From a checkpoint of a small CTC audio transcriber.
Training: muon at rate 0.0084, 7900 steps, batches of 128.
Data: trained on read English sentences (LibriTTS-R), 15625 training examples, 64.7 epochs.
Rows from block 5 of a small CTC audio transcriber, named by matrix and row number. Rows with one number within an expert belong to one neuron, the router's apart. Each number is 500 + 50 x the weight over its row's rms, rounded and kept within 0 to 999. All counts start at 0. Numbers have three digits each.
Before each expert's rows are labels from the 100 clips, of 14976, where the router gives the expert most weight on average: "loudest band" is the band of the loudest frequency at the time of the peak. Only what is clearly more common there than usual is listed. The data: read English sentences (LibriTTS-R). In brackets: how many of the 100.
# router: router (model.blocks.5.mlp.router.weight, 8x128, trained with AdamW), inputs 64-127
# gate: expert gate (model.blocks.5.mlp.gate, 8x128x128), inputs 64-127
# up: expert up (model.blocks.5.mlp.up, 8x128x128), inputs 64-127
# down: expert down (model.blocks.5.mlp.down, 8x128x128, transposed), outputs 64-127

# expert 7
loudest band: 4000 to 8000 Hz (89)
router.7:456490456608586508546489577548502524517519481432513449570579433543487448564523477465478515489509542517462510451518489547424500527472383489440427569489508447411428473440510391497421449558464561
gate.0:522536494498459504521465500496423524543604478523527572493583432500444470524471608379472417470505482526488422499527496408500459549562469470500517571572570529579519488517445442475548523460489467
up.0:520462430447546487484560519528568534478554448464507472429568465484524534505526421523494508483504523450495492435490452610470521446461526545452459483451402503488493575487528472399427397424498530
down.0:478531612446491467415432422353464492505542560524478452397470538475499482565509512448546400426574544482597539458506462391535513543506489529469477458474513469473541450492537580554569529506482553
gate.1:522499558535520543578586459461521424559522536517468503484568501509507490540519451405492476532545434542544496416587423380463461513472549442573389496445586433482448455480476491516546532385518466
up.1:528459502530542375495580456592491516464515472510563501542537534521393483596515516498461455458487520510515523496538441410486447501521526498616512432468496469488527459520462509460503500458527561
down.1:519510495495544517517586501513585473481490564472469449569522595476497469446579535434563505404481534458562469527441387462428552480470514433452481451483593501387563529508520499522499549464474526
gate.2:498476553500446435472550468512460490488659601477457519504501481513527570440546536598511387487475481487542418583493577520424504528468528493508429423516548508491386440536459422438492443513506529
up.2:497465470548595486446437500599522436506595482458495535491552527511457533449550353473493590489472533521407434535491559401539566446468430521545530479404491460464441427478466435495487441534503477
down.2:560519457475564488416440531501486508466560516531463433480534495603428521502497398499506627538475481543442456538486504445570539489531548530502519548528463434460487450447497435473465546431474551
gate.3:482515495469500558544463501492435499429500521548533449511458605538517426481520400531531523509457513493531531556524492436486441447536482454521504407540548435495471473546478396500545480471394546
up.3:457486498589406498455519498447441453562447593453570514535496549455407522544540522467483474472510514499540471538464431504576385530538488531530528438502533434453458433477425458440507494400477457
down.3:500465514520544462487511505541509480396539597433543505483502406438489409445432446509545531454534488504521473594501541529552405528506391582509515529544486445478428412443540500470553508414466567
gate.4:491515448495498530518531425484513528530447512564471489476558562500502439548538516448558465451430507456587651464417502390523461449537449539470550513332467435453629442548504475468508540572503517
up.4:506492464490515537423452491529602548529550485473571484493554487584411589462519554419517549477557485490552493498531466583418525459502437495454441496492552553500531563430529488505470446446510466
down.4:515467480401457544573562500503565509567548516470504510480563466534468491508445574479528549456477492437562537528471436581609508486515472540515513413559475393474485590440446527486492415517585554
gate.5:494482494504548503516464485461540529513468477474457451508533546485458460442481534463430464501438469518495522516541466406459456543537570473420536506562444526540469589461460518513520595562524521
up.5:440530529536480453443492559540515493504455444469497527504473587516517374468599435448500553525530565624453449577440444461447490482569570514491572474572479446504524521471503424431493536445583536
down.5:480508495626616492476546510591468500462478444484569538582450644430471480482564528489467538452600489450481551497463510586500442479532480502488493495561648471495472447448510515509528564441510455
gate.6:423510513491483523496487551532478601476539578574439495498419575478475472518493501484463551496545553549476483483458473438501523408456493511472551476431438408475542464474488389608464446476506501
up.6:492420446503527390545440495515529483552604531506549480506548441470514473468522468557414402537512464535525405585546445513495573442448499474534561439554504452420446570433490440539426472476453494
down.6:432479541481495490573433574543485536526561566523532542513568504492632513527534511466547481523485508485456381427507500516561503471503461568571497523449485482456454467507481350517376587483477484
gate.7:466474553525476459467420585439522523507543453520550491568544499474398496482483420560505515485528522472456445505479546594454470535507431527539518491539510440542475449449412562482466506491538490
up.7:478528505530430540535468495551511478502410563586494523486514494537550449551477442526526465416427502455520444462540530580431500475516546517574518519555463487597489568450538618523519556467418536
down.7:461532442480428503434533398610453524417432554447522541453438549455407574457541485535522479427463635496506559515548478492532386523511470581546430539523515576434467437556441505453497523530470502
gate.8:583492576498500521542506455464541499512520399477496528467478495365526521510459481503431455484445460520680415609625467560437447410511524560516484457505465511477498497458472459468446487501471545
up.8:460467410497392516524559497552479452536533472477503499530502541510533529497488485510514498517505501541451584542409638477587581459507403514475563439469520440341410541467559560429558466444534590
down.8:514603503471550427439582430539505572602532402457528555487518532493531515520508484536431521431553503525502432545466485503527440530479393475519502458444507475487576447504466486494531441539555587
gate.9:545576407529428550480467433597548474547484494476525470624483495469543467387491509527457425417465534479474487510596491424502526496538560447495430497579521480494502514490403586365400535497495439
up.9:439517480460550535562563489467490553500527577485520469431508532424484582551391479515506456538567510483553464490517496488552431560520485516466530397608536498488534503409476428597597551504514519
down.9:498567496506504602431519541489440456453477509528437477491434565514489503557459505389527453475521560530499436496436512502477443542485422455416399402476567549506438519452572496529434490533541468
gate.10:475516437431493565506449449483422552477564460509577554477453470439480569474491559425542524511528518510544477496527530501564538482541446531557585515505459600474548479547562499411452520510534563
up.10:421513561460371549535481563472545565467468534545514529510465597454479585464528465499538469484439515527572450611553554556540447538518525588494515469488443595532576474662515484461444479481490498
down.10:580586433546483554431456380462453574457573466538495471428356501508540536452533490401551471474478489508498418528453574453540479563529462494497558583512565591452536596516534491416471524448603480
gate.11:517480507471537459454410465491585468550495543497511490495510519580520449429584543397481426573513518545447452481487477460525509557500454535620503559518530396587435466533472531416559504480527496
up.11:466526385545581448546434549566469496490424474430543532485431477441490534471578555439496456441486498484537569548444547521578465429405613409457498516504509522498533517428547486391464505532516514
down.11:406571459530414506519526463523549521492485464459523513507464459345554592515413491434565495573580450491501517445451527501518497526568545500536546516522534490592512410513485522437567491506600599
gate.12:523513537421493430556512458534463550482518552451504510583428571423518508517455452573580564567564518476498531454557467520479545437530523362497502475599512468537516570513515451597642522560465524
up.12:499462459442432458496474514539459451515434468497530583513465600416498572492487435384552434531492474499536518604503562510528485508587514461428445530533484482523588479467521362459526489443448483
down.12:477464549464475575481512496521554543503516573500514485406506474605489419469477505442509529587477579493460554384445505497476499454463518466446527493523531485508526446542510512580562547575535570
gate.13:599544540602486561448437528492552434438398490474420451467463520414484532441490535605456574461480475473492428486509446436571518464606490569499508492473510407497442497566448467502430554539453445
up.13:408466484451560434506416531435483439578509530467463526414464484480468532464521454459494511487517493544513611490518421487441509455462560460443563448546458548516569534484605557537454534555500577
down.13:543485515490487542507542410477562442442425504480520489546428378449544507525584580478505466395471511494556574435517477387489478464552403523503473542469606468497524517462564459596429614500524557
gate.14:385536471501468513531482528531516494405523504480512544517481543416605495483598556406485511481475381480552446513533503383532423482459550538481540397510436486462581475533450470471479510474493522
up.14:529450441537491549561509479596562396396573509507561462492480521494483383535479473493523527517557549507486521472480485423455610437493521576511404471434422398548583495470427483544393465436496450
down.14:494484573483504416568581576489599531531466519525429551472567523488512519530482477476503474472548492502508451543450508467496479524469570613459421432509434411516444471512540560488458606413531467
gate.15:491526519526528527501529508546463432420464465474419539509403487491422472459593481607462474568427470497526518509552564456559578479545473440569548499481577415493469502566512467509485591403475389
up.15:539496430450516494408531527493531454471512422417475558527521521503513542548454488494449431504596413618526521464496557443552535548414490504532395544491412476463548470482476551402446478485512429
down.15:527534582537422455508537478560551516422546528514526494515464464491532447545473539509497508482517540458494562547535456542405556528570490583525537460535524588559502531460560422516471582425484455
gate.16:481489444508487576518495498498597547411476485514523530526492519511452502486552449555366534420514547535442538561527636476530484459485497469616482508463512478526512480594493496533520534475526556
up.16:535513444408420465569481482466457492502468427460470485539425518389534529415561464550472475466429597528433483478519452458542504561369541545510476554534493536520554453477462410540512547498457476
down.16:545548499592580448511517563526401486491482449462517541588517449510462428557472494535509527527499511434505512535427506444579587514414487560401446494567496541497459501512557439484394493490563575
gate.17:433554430425438480506523527481446574531576549491537499547488451557497502530503549506447552450428430528466473587454472511551414488466559473427585456540496510489529408457438579545475449482461476
up.17:468544462488476499559558497581492562529392499460444506493535493524439560460464525571490496492431473493587453477561518475477468435495516450531517450486501519531563444523573498562484497408459489
down.17:462438517468528463541471501526505573556401534540507527574474574389560474546550523578489527488457455517535496470533519440584451462488469458431599505542491458514518498473472487465545579478371464
gate.18:498491439510524503499383467527470521526470545521482506509554452458373573538478530497422546533396506400562587489512516478503528481479482387471539501464560534503440446476423607522551556446515531
up.18:551455578452527475442462534441402546490549438512424441450456522546450522540505444493451618511456390514437503424467507521516520496585434530467548490571540463651511441531545556498483443514531501
down.18:520487517519553555583520569477504519571479478544540543515423542485492520480489493500533505503486374486485469428519500528520502436573513495552552463392538565591523487470456426467550572557514550
gate.19:536492435507450601405533469481438531548515448566534476528538499451494529501495515477509504491444389521461514463426532601524512440500451505559483432555378492439535494611584512408575598552537512
up.19:498480529479596504493524435559463524562593466513390534423575532538410455501518444426517538436514470534446547466456449534472484449481450502459541551425485528470541515565495433502544487481539590
down.19:505513550431564472553492536441576470569493540503528588462543474527491430521528514501484528504515531429425423617468474438551553460505454491496517407395451493513466522508465478566421493554450502
gate.20:502417445484600389580547497537523498511516480547563537483529486455565435557515584561441439442447571575528471514482472528470534484501465442457555487486560422483510385529462535457482445371430554
up.20:527508445527598528550438466481548418571560504515544503396488410566540554526534475535471462556477507533496482540453430531490536470521523516527496447425485466466403509520438605542410465442559470
down.20:491428432561516469548497555531539429497481533526524509527531528370551435417482479593504555472482465593458543594473421570384475467511553528591480521547529479496506433590470527490594444510454526

# expert 3
loudest band: 250 to 500 Hz (45)
router.3:534444543533402491507434468425467544531449469590549535515441566489431529486569428472437464643611514496518544510504430450577360458511542516488523515535458526530573528532471611607510528567540467
gate.0:483465557462527566558522430529462482592509479470468493462486478487507489443479532505466411509446423499415510570432519520503559438493571484512538441465445525462431396435444499413454490511598462
up.0:510546440565577405476435509448565530461385409570494507522461633538456443501481543376540580509510587479508451400463544488407510586477448483480438598518480539559516498415526502495494460447493543
down.0:508507459530526468488424513416470502528431422517547493482490469572488448576569576479533537513496508500418526529451438414423532634516602415469553534533460444481556506464498467459461385487562555
gate.1:552482563502552503523550429506487478576496487492422480507546480492507420518421435503544459546542483494515407380586454527467533485616536479439497458570525461449476499543432468441532576458452511
up.1:488521506512494466451504518432526546512481498464327509449525511482460605389474458421501536654542466511547462493585492489541443490558469439454477586475468400555459479449460429570531476588571494
down.1:553522594449435478470499568529449463433507548526555598502436447429519510494542492409478517539526477528438469455508470535497594496524503510502476457545511515510522460514519461591489489608531520
gate.2:528444536508502544485492447560518499496454508501484469497498415392553460510452546519431510450516453480420574414406493471490520521563508451521457627585461549553495439496458610492550479396553481
up.2:599484444461520575562507489533557523475548514526584546486527494450452545442472556462471490507441572506488468554495499442460483554397506546491478409531400498542511628578416422506572470490540510
down.2:498534484590392438498500531471419488540563508438438499475511509614507519532580442527562473495432540514450551519459532545417522567516454460502512586581513486550461551501494405476512537524509508
gate.3:516474596479457453555533504473527521429492519450583531432535409494500406529478569393518512402548535490463512504487519517423456530375554443512521441476512586531551496471468439464456515484508575
up.3:481511429519482412533489495449464495588543528500476462456514485435512478539542453530425545524472454444622428480536420451554513589595564619466533524470547431427407474530517539523515552496461509
down.3:469480432535552415485539475444413514501503567452622445602587434469517446445537611494486460435445526525534552420456444481503468570472472453473496469458486458498467552563475494520514446497595523
gate.4:476473493455486504501587407493542438537398464523551493542422417527601491491547478393619464530464484589448499535528507438469482448514474424586432440451616551376567508491554404527469543493498561
up.4:589531447509533551505540485498440502440491526523461547454518419479493447517481530523475600596474469469501472446514531421453548519529452445521567491422492503498502463514513497516579554454499433
down.4:473573459491472468514471509519437510466524582549495605549564446519452614562463412504537498408456484538469539469448517479543530537484491498435539536508508521524550572535614496448544511524470542
gate.5:475514436458516412511499570500531594498468411522471422592503548610492423416523428454573483446512447467550521489462457544495439512568491437514522478400479449501466485497433450544499526552558490
up.5:463504536422481495394545498512505511494462572476527512442406496509542466473549466390542478503548546500502593460467495499487499510429482485505415478467562581500419481481487532542526422537436457
down.5:512479501504434516572505587477578498502575515516589441519434576561458481411372564474516446548589537510514547439584489466532444467414552531493515452671494502469522516526456543486543477530519493
gate.6:468496421513479491461497456579500546513582556470479444524525482553557571537458406440595546460554485555446514457507459563415378497514454464497438534531554542459396448462520459518480476456500494
up.6:517519496543593410549463521471527537520539510517449536459536545489492506555466462549542510533547524437492432519476441556521482448433504487553410383607563444631503507531473469543433556588454418
down.6:530495447415585453557431496502556494509581494518493491564489461574456559519424477414496556561582537422500538466476528458546588507519528493593541466517433551448539459469468563457550483551534484
gate.7:500517554489564476567384488545547477513504564494575488446441593409532447497508497529504493541555537452458417486493550532472512494491425461523506498498550445427573416558440555473543589522542521
up.7:526500413430503505508623535431438581446491430463403491501479429535478501507465532495582487573460577476527492514408529475578579392596508466485508524580413530537487573580522459519414441515458484
down.7:475578455558426536503545531465460597572430463493426530436536473599543527506530491444552491466487589482551473512508589512460501500423490460537557488556461520521553558583492590511504406517416399
gate.8:543527404467415566587436556496510533489446487446397462474480561522428535438527458468535400471490511506540530470415582497476579521463460529488420478473506575493348513514511468443561500492580547
up.8:419550435528445519495402473528505439431494425434478474479451521559485460449501456548576466460482518523460458467499608500480610537436498460538479484536527521554525535520548552462494510454600558
down.8:546466494448500577508480482560426455495496556406422463519406551516421478551534471475553511388515551591505509577499536481507571526447414551460496543499512595559498537413476513591486478546435465
gate.9:503526505522582435605476509502512486498523559511481466526475562481454510602525547396584430521485534508492551467550550517437464559499538483552578459526546579527453529362592506436525523532509582
up.9:540542595503518535453474502510565528505495410503489494557552587508634508358529542501523566487470559458614421541543489588482526478526490510591546472422508518578494508504495477504545538550436531
down.9:453467485504514498537538414561531506469493496439530530558554499530515500589472515506501560511594508471486458492567462384464597567477457431549462470510401596467605433598446537558442438441520477
gate.10:540424538580478504471555503519547467529520482597523512535532477422458494484497530492474473470545449436397479435548502460459442602497457560554521534418565533465486440564529514472487452459476497
up.10:503539583510481600447496454521528519559484449480524531529522474485490643414591459501538519531578418484509572515495444479492561534441467495526598484469475540492517458578486509495488492497585504
down.10:472539526492400613550498494524428508605514475555493515467526551442459519484526540410481567511558446487527485503471530519473412413421445484549517464523445463564556478469523443567504586477504451
gate.11:500494411467610595605506450545439629467440457493508482431501507467439438529454382590504477545556486484545535472494538462502460435524569533430512447471451456428561531542452478527461495585437470
up.11:451560543521422476441460557460517433484571505466455512459407504502415454493611437399515419533440452449564600441524515466430569454584519454494487433479427549522501463518539473436470484571513443
down.11:458499518427558556463540401580526572557454463477476570630502505458536502496491543506509462477432467571530470534550522502504402438485533464558502478466472494415558503513487524432484561506459520
gate.12:534472439490523578554539433443431495480428535481493479437446513471528504501445536521489480455505437480517568506461453521484570430450483515498424563501559411497541518512512519450525411569553516
up.12:562499423506456484472435486486404561457457457487482527389492487483520527474432522578469451495490472470500525552564527541471511521455512539426512526532540525517553569493538509486573452489486485
down.12:586475444565546540508406493488480554498421418524582554570519444487444598485487490441390524594500528483535570476559495530512512528515646470432588503536478500509428511489444468435527568482598494
gate.13:535490485477561525504487647515466417538520494504440503466517368508508502375537446538541576491619447501416445434488411522434531435533503417410509483511508542553449450540460538419511440488525540
up.13:596483601509480591495460463510479486569502488477604562544475495582498452524531463446438509558474572511570545585504477448415511556499513373525566465494518539424486481486458534654535426533470436
down.13:584441455446469368428541501473494429571526489494513582455596418426486517418444465500512577461538511435439514455476498567549499501473550531581450568484544500608415584493448422507463549503461474
gate.14:523512451414585482521527463336466487508465515557444522454524549451470474523415459497547510546526497570485363505452493483493570494448492503506540496471551496455453561513448455518518396440458507
up.14:446486521535499524509447522511518486523455513457571489489604418448460585486429520503472491528514453617523600463472565486573522512572479506596595504462532518467488523491431546584525441467496477
down.14:518539511507514426517431478440452526470480450470489400539420548596492461462602477504529445469465517478579558480457486438503367495430575505464403506563457484535510524505492484455477449483472438
gate.15:550553425480552576560402522463581539463497486492530476479548474524565448434532431428520449580530422483418504421493550463470468405482476595542463543452468426559521513419487469373550517577475516
up.15:493465409427445483556490532496571540533563439508396501457505467473531495420459480498541512536487459487479575533536567473444537586483571603428559544470574485613610510488541496405570534557469527
down.15:458538494382451431541581476543535504508601507492473587412489428488493556486527528502528444529500494452524455536555512515492532543445481545527586504423550540551506587524505546461564531507490461
gate.16:539492565528533545505463589535583428487581495472492462449498461569449491516537493512593500559498573515453515457528493512419424519522466499496434533378516530473529489417531487442463561550491472
up.16:494468518506496469395493523473547583496509596545495475492517483591464411554469585546425413445477480473447489462527463523574452481507507536429472495429416410438541601481496531466503424461514498
down.16:546479648402477520491432512504513543408500468598454460362543447517500473491437472574544517572468493541444486478499483501435469469392525569461460456439486494457399588445605477517512447504460534
gate.17:504512482517432443485427483508552546488447504490570461480458482453507442524389500418487546446553510363474486596435501506463526526527512525612554523462493407490655424451540491481558508381495503
up.17:483473499505586453534480503545556503501476497541546508500463493485492538513488561387540511407496515434502449454496458478475539472508540393501591452502499407438598440498491542607499563509521521
down.17:491583493466536523410496602416377449456592551443508543598468513565512479498569497535535489474546446521519489562430496464539411486470493548499465453470539504427549545498483484510609511509563434
gate.18:548487479485559533449501514554491470482469521426538484490542486443484510496438521561443569463412541477449527558567541547489526490492524569504444494512522492500463509459454624504495591356495529
up.18:475550562514431470527505499416443539472535572507490513433471545517487588434542479513604468531593497495485518502523593426541577469507466446482504606397434512421496512447525480480544553570541552
down.18:440565481531466523379477440404479434462440481494545508539548414583515502436497470536559479473471454513486506483496508539474423501497437543390486426551501485487472440429501554492505492424483467
gate.19:548465495486569465476431458593454484592559519437515508518448373489542426552494518519546431509506479518425524491538553586462455493525498416579470503506554453540521377429506486468515632525526437
up.19:545472482460483561441487460439457503532385446445442548523528508519584409476461515454443469477484516461457492510597552550505545498465500431462494523538457562570480532509463648470465497604474503
down.19:505505568562523505449516514434590488536482484452440451492465530595502461446449444558513548547532434427501552544538453464584487458469472475581625455466452485521604544515519574415381512507410498
gate.20:528509424495500593524384510503447554504490429452475495525454482588438456559524588581531615456567390517482421550544554475493502529492426469473491520452565407512473556501556489614605455537459448
up.20:525492496389544424522439537488504449503451491533503547501492477505509505462464441650466479566485491451580503470446406478485539528526450471468499532458500479531570558509515561387497552423404535
down.20:540440542536491619417463591509435512494559514538547433465533430542433539575523583463492511468458465439559532405404482522452532530477508486612422459455493589410455504460475451530415470509545518

# expert 4
loudest band: 1000 to 2000 Hz (28)
router.4:357517493519486488447380520504484527401419395461530529541465502451457462573493358437547499493475454549611485543520546564549410496451503493509510512487504509486534505470611399562498489566595566
gate.0:588604553509591520516481466645485466454569529495474458486563491505525473431525456475470435447477499510588485572503492393527526465563519587471472405483564483570547503491479501534514446541568541
up.0:594458461586466450485575524412615572489527550537551509459560450455530544507478490429534480581457521408487480555545506494458528455555490495478450496462502545418524515539566492501499580523557544
down.0:532333469526557539528461542544487487518494497504547611495435473542456456473546494513502499520521474452520428474420488472481481531535481526537493585582505509524473548517468447478532463494479509
gate.1:553562513579445572512504522597453466416525560487521497418480471525463513561494483485553501528566528488557472573563521463526569519478587466450421395425408430431434553448512390556393462549482465
up.1:469421467458555480487484457502471575548488519509500475598541528404470463522485433482531432435380534472525475358498444458464500515513460462449472486471509493507472494482385533469473391464467460
down.1:527509523443532532514476468624475521500514508461454467521419495477444549449575375404471517508486450474499477461525445477528551532494508508494487477489493477488493513445464563566517438553458554
gate.2:485535552446481457553494437498489514515480442497593469559499537426441510474539481584503497470518513540487457500415450392491502431504517454503578537400470552448503439473499575509602567490457535
up.2:466547582450422518484463615466480511496496439535404497408566507446545565572506334524541525536466513566537506454600460589543463493530528548478476514579455434562478413438481467479496430535540496
down.2:564530579628554481544487438447460534512510484453531426450515444475527383513525553455504566510505493426564498484510518548512582480464508492589560528461457514486555402477554439611458513621523566
gate.3:516499502458517519523494520411597516474539537593420493478590482453443519409600437480501497472555454428474436486496503490476541584519499513445471430533504519428538479526374589573546593558478518
up.3:448496583472567477503565521576481523438495489375544479500487440581512489493527521566528496422440553516406547579501565509489445469544587503583486545500411495539443557466475443485491491485378398
down.3:404494506549522591474460494444481578522475531567426491511445498542478528497489509541538408507452550525480523530564495513508459479476515533443535423483546414475547496516485499536470531537521480
gate.4:424561636545540607515390507587547548568592536504549578551507470496484556507478609469464480497510462529534519561428485488512505472452481458539562506408480535433484529576536481424524503481476427
up.4:495509534571438416583482507549541533527502455574535508513475460428451528557484455495499516505449426551565600491490504534514513580523389475492549577509479472599497504584489385526529516515460434
down.4:495419556503576478473600449488414440475468493610542399484423485486515461557556445479543594428467608458549479507538595420523531503528453487520584522531486436529528364527485472497419522566500495
gate.5:420520459524429408512477484520484481528431579533511469492436511453499560598457448519465474537478523455443482475479470512399483480544397578528621422456478504543472488646521529455516453452438476
up.5:520526462474554551409525568475529586543557473454472497521581498556481518439494527459485505455515415561525469444530611489639584482506549327473373530471465506503493428423482533497507491537534466
down.5:498503469544572581319623509435470489513562466529482466518492581481494525535536438424542499488532375542480475512476570489574539424560483419518401515491453447501507456522452501448497476632478494
gate.6:566476599570545499449451523447478509571516471454419475542532541579468540429462538547362470388518583536534608585458421533545501531542490486476523470544522430555493496445559489425491550498533405
up.6:472530545580488567470414519409537506497513527508404518581506518500493458485496532510491459437421585566530535515528436502457531426498547468433535446583504543435484587564559586461529498638449490
down.6:452520499507482502533538438560553552486523501460584618396522583522543470484510451550514413526546498522515509408512594441499455534573487486474499455414407554505526479478455605506608475528500441
gate.7:600517546492452458508582500567520443522564495508446564438574482525495556564401522478605542469587485500552504437477551598501496429493574401545474396534449517499509483499537546510489566443500488
up.7:496494497508650580478453524537468536568623439457547527509527554427485513431413452473649449481496530536512492473429531562446503498485522503558493479561525474473512506503422543438466514523437541
down.7:502563493437542466516472563609460497475477497552546620534544572424544510450482562506522489578528509433515464521467587559531434517536561516484503463475544399514539429505455472511520518396475518
gate.8:448559493564516464447471564529542559528491527561492464485518504533554563382501565500461525385471493505551488443471507503470402496514450514515490577570585500538533513527447464503484437355541440
up.8:451517448551516461400531446562467481429495583408557546461529358448563513455409539498446493496600532559388511547532439486481540511439400562456500492485447467500491561463473467484487598453548586
down.8:461496356492460532482415593585472476550527437490552550495464538472440558530611460508557546498481515507501506481374583498484524484507502534522521511513520553545548501470605421561431425541500558
gate.9:576523433525561465477557447524455497466484605458463418489440460416494613473527480418463524451487529552471458451514413543568530483489484482538482511475467359476457472535456460539448484501439594
up.9:569529549535347543529462488490472533444524414531464510503498490530542498514548458554452510550518568492569543476544507443401488581488497455488496524562580504446466450506494527315560510477509537
down.9:583509507469481493472513433436549500525505405508499501468496538626467409503508407441510560610444502435530462469535598487479542502528458482385483479468559529432511470532421532443620456552515508
gate.10:558578495496495523574452553429533606349472517514484470526522594486544558520461491518496487479504492513414473640503481461470443499521460513461408460491516404513438561488539518470411504471545498
up.10:557536394565611450552475479513473559572601507483485458519448456475557567540473502471522476531541498448490450460376578503431490511481514477567464474592465619527570435574568498488591516456450452
down.10:504481494385511485592445527480463477465480582441444486478503493480482477543537490445462610516503454481520487492430456488407531527553515507572441449521516514518425496598469681559497498417452381
gate.11:460513451460443481494489449535485482506486460489473513506413576572466454504600508533485505461448532516422517503412528448468550433543527505559474433363571405485507469472502496535544554449442411
up.11:471477530572497479545504555498415495482501524479555489504516476437550506510438510505501520641556490405511511486533453574449533489557552466537479585476485508562525509442475452475507442427546418
down.11:507484568476497440401470466583469523420554534582463493486508513496551542527528542482470501485458423457497495447432531704585553471482547532588438478429535519461542478543493487444468477420563523
gate.12:566540481405520419514525495494470420491506587501462471544413481544485568531473542470654519478525415455344501462511437461452488539494502502526515477525514417446503490492566548483470447520501383
up.12:501529512545484615538445491515606537505548470475462457544559488500536491459506467512436508493461463534505525551539516587395492360550452554554474448531518569567345547527461472517523510514443597
down.12:569536475454445570470347642479527525441511527571521494515546476456481440484544537520402588531491489409481536537467517648486442472508509473442434461562482412493493575484413496529445541415461458
gate.13:537516578497521488568546548555496411482372490558483458405619543597537475549481524497527491498608454423591522473498497449427549487448450446599487467543562578455462555507474486525525513522551429
up.13:408477501497501513406478494480449393473408520566538585461534499430521487426519509432529517578412538555451499560512522568621449478451495521571564350526502473516556564487475459542540476495496465
down.13:540451499545407579528612426512414541496542519542606501530492492438511537415540541515509450477425534475516446470458532546492480457483448479587516449471562457587562490577582465512476485565491492
gate.14:417511503396569541579516499456514517594564473524477550459537552570388544513457464477537535494483479517470489521567440561547447490521473405471413457508469484526409557473441464415491546496491509
up.14:429493513448434461472541508518598541480560595533526468486509480599392576472532424513533458411496516386503489520577492482489412549508474500486593557521518476446520517539528478551491534471450519
down.14:482518545470428447501438507444499474486510441474472534446453625510386577583455478524529503477591507399540469450532501511456463467433559527527499532527479432421504473512568564515531441542563476
gate.15:497482538510468469559451572496497520474520527460508514409572420505444525495509487505589452556481512489496470511453539572404525560539447492492487489490499420584474494496429579623484408427461533
up.15:415473463604562547556541464452468503580564467522522450381555505477529491458485420443570495490555437568487396452606483530557542573511496539451544480454497543590381496471508444483509511532523481
down.15:466497499459494495530506497482578522472526459486534503432495534537513465436520476391607540475564434501506408444546544569566512572559532527496500549429420482560474422571498426496527440468580541
gate.16:577436522550510461476511513421551510444492593392634447554579472551508460486594484552448473437529566494519485553555535512542535430553542427443516578495472520482488517549491439526497471528459497
up.16:511522589422489439585533565503509514498535564556500515435485525548441482687510431503565415484500461481521570471489509501465419496545516408498568539553607517440536481522581500513542525457547504
down.16:461585514537436537493511429546507478446488560479417433500549418567550513479510446473577512481459514502526548593442543404418583452460507479534530516494474633444582477469621495557571479504525611
gate.17:483559460568492472567515564405426472472433512533519523535541574445498489515452606518531470522528556510511530488491431488545536509528505495466490395459629409463454575479455521477416431613490567
up.17:498584467437542465457437465496599506475546466475421508484520590512596451587463495512567464518561602435461489651544497586464467626598499499548470477461462502465471465456486495565493514531405473
down.17:486528606480542480473479486450476536512502440498476507472525462495423495469514481516457479386561558646553532501540584530482501494540506460536543438486581478503460686489511509502432455512524489
gate.18:537447538552451508519463440504548511416471572524538523462488510452498469489515481493502469589446460479551559358411444464411448455454617444385548522510505467588458466439505552573437513541475450
up.18:570530604465411533503492549465507478498469523509495491567467630488554600568511548542542506470519445582411525582478634474490539451522556544539531532560551458441595499480404374493501453526497473
down.18:411472460467508607543510459479517564508534469600459453484458512566476422455408548599492487485462481442455490551476408464591484489533499476362510483490443431511560469607580564510538521519399637
gate.19:536523522581531521485400486488531391498413546418546507510538452447500453560492486454518467466449505493485484468606454511485413443475477483479496511489463542468472415547453411520485482578528554
up.19:536500426523498458510450519444437530422534559488493458437524478502464454528543369439519428532542482563578485490458470477547516347413377517520553500519533500481622481511503396507535500608433478
down.19:431564550545573494499513508494561692564470525556470550523442493536522558406463531425512522474591578547504407482414557477482529522488559496474487487499597545582513511450444488475540548477492511
gate.20:507488449467525445562520434493426483509430566458469498496547504511550450493438521517511512526505508486350596470454394377512446483414486551544472470403466491488368547551526471490495452537453548
up.20:538421475432492440527535415480462470498503560501531464551481538501455509481533440506445543487513511434405455494542462416490453572418565576608511499450449411460451537421442438450443425507529572
down.20:485538526612528530583513414536482382545497523532498513512477530493542431491488539452385489520489456446449593485484525424566398506411479522511486517545490517421512480493385506436507519559447492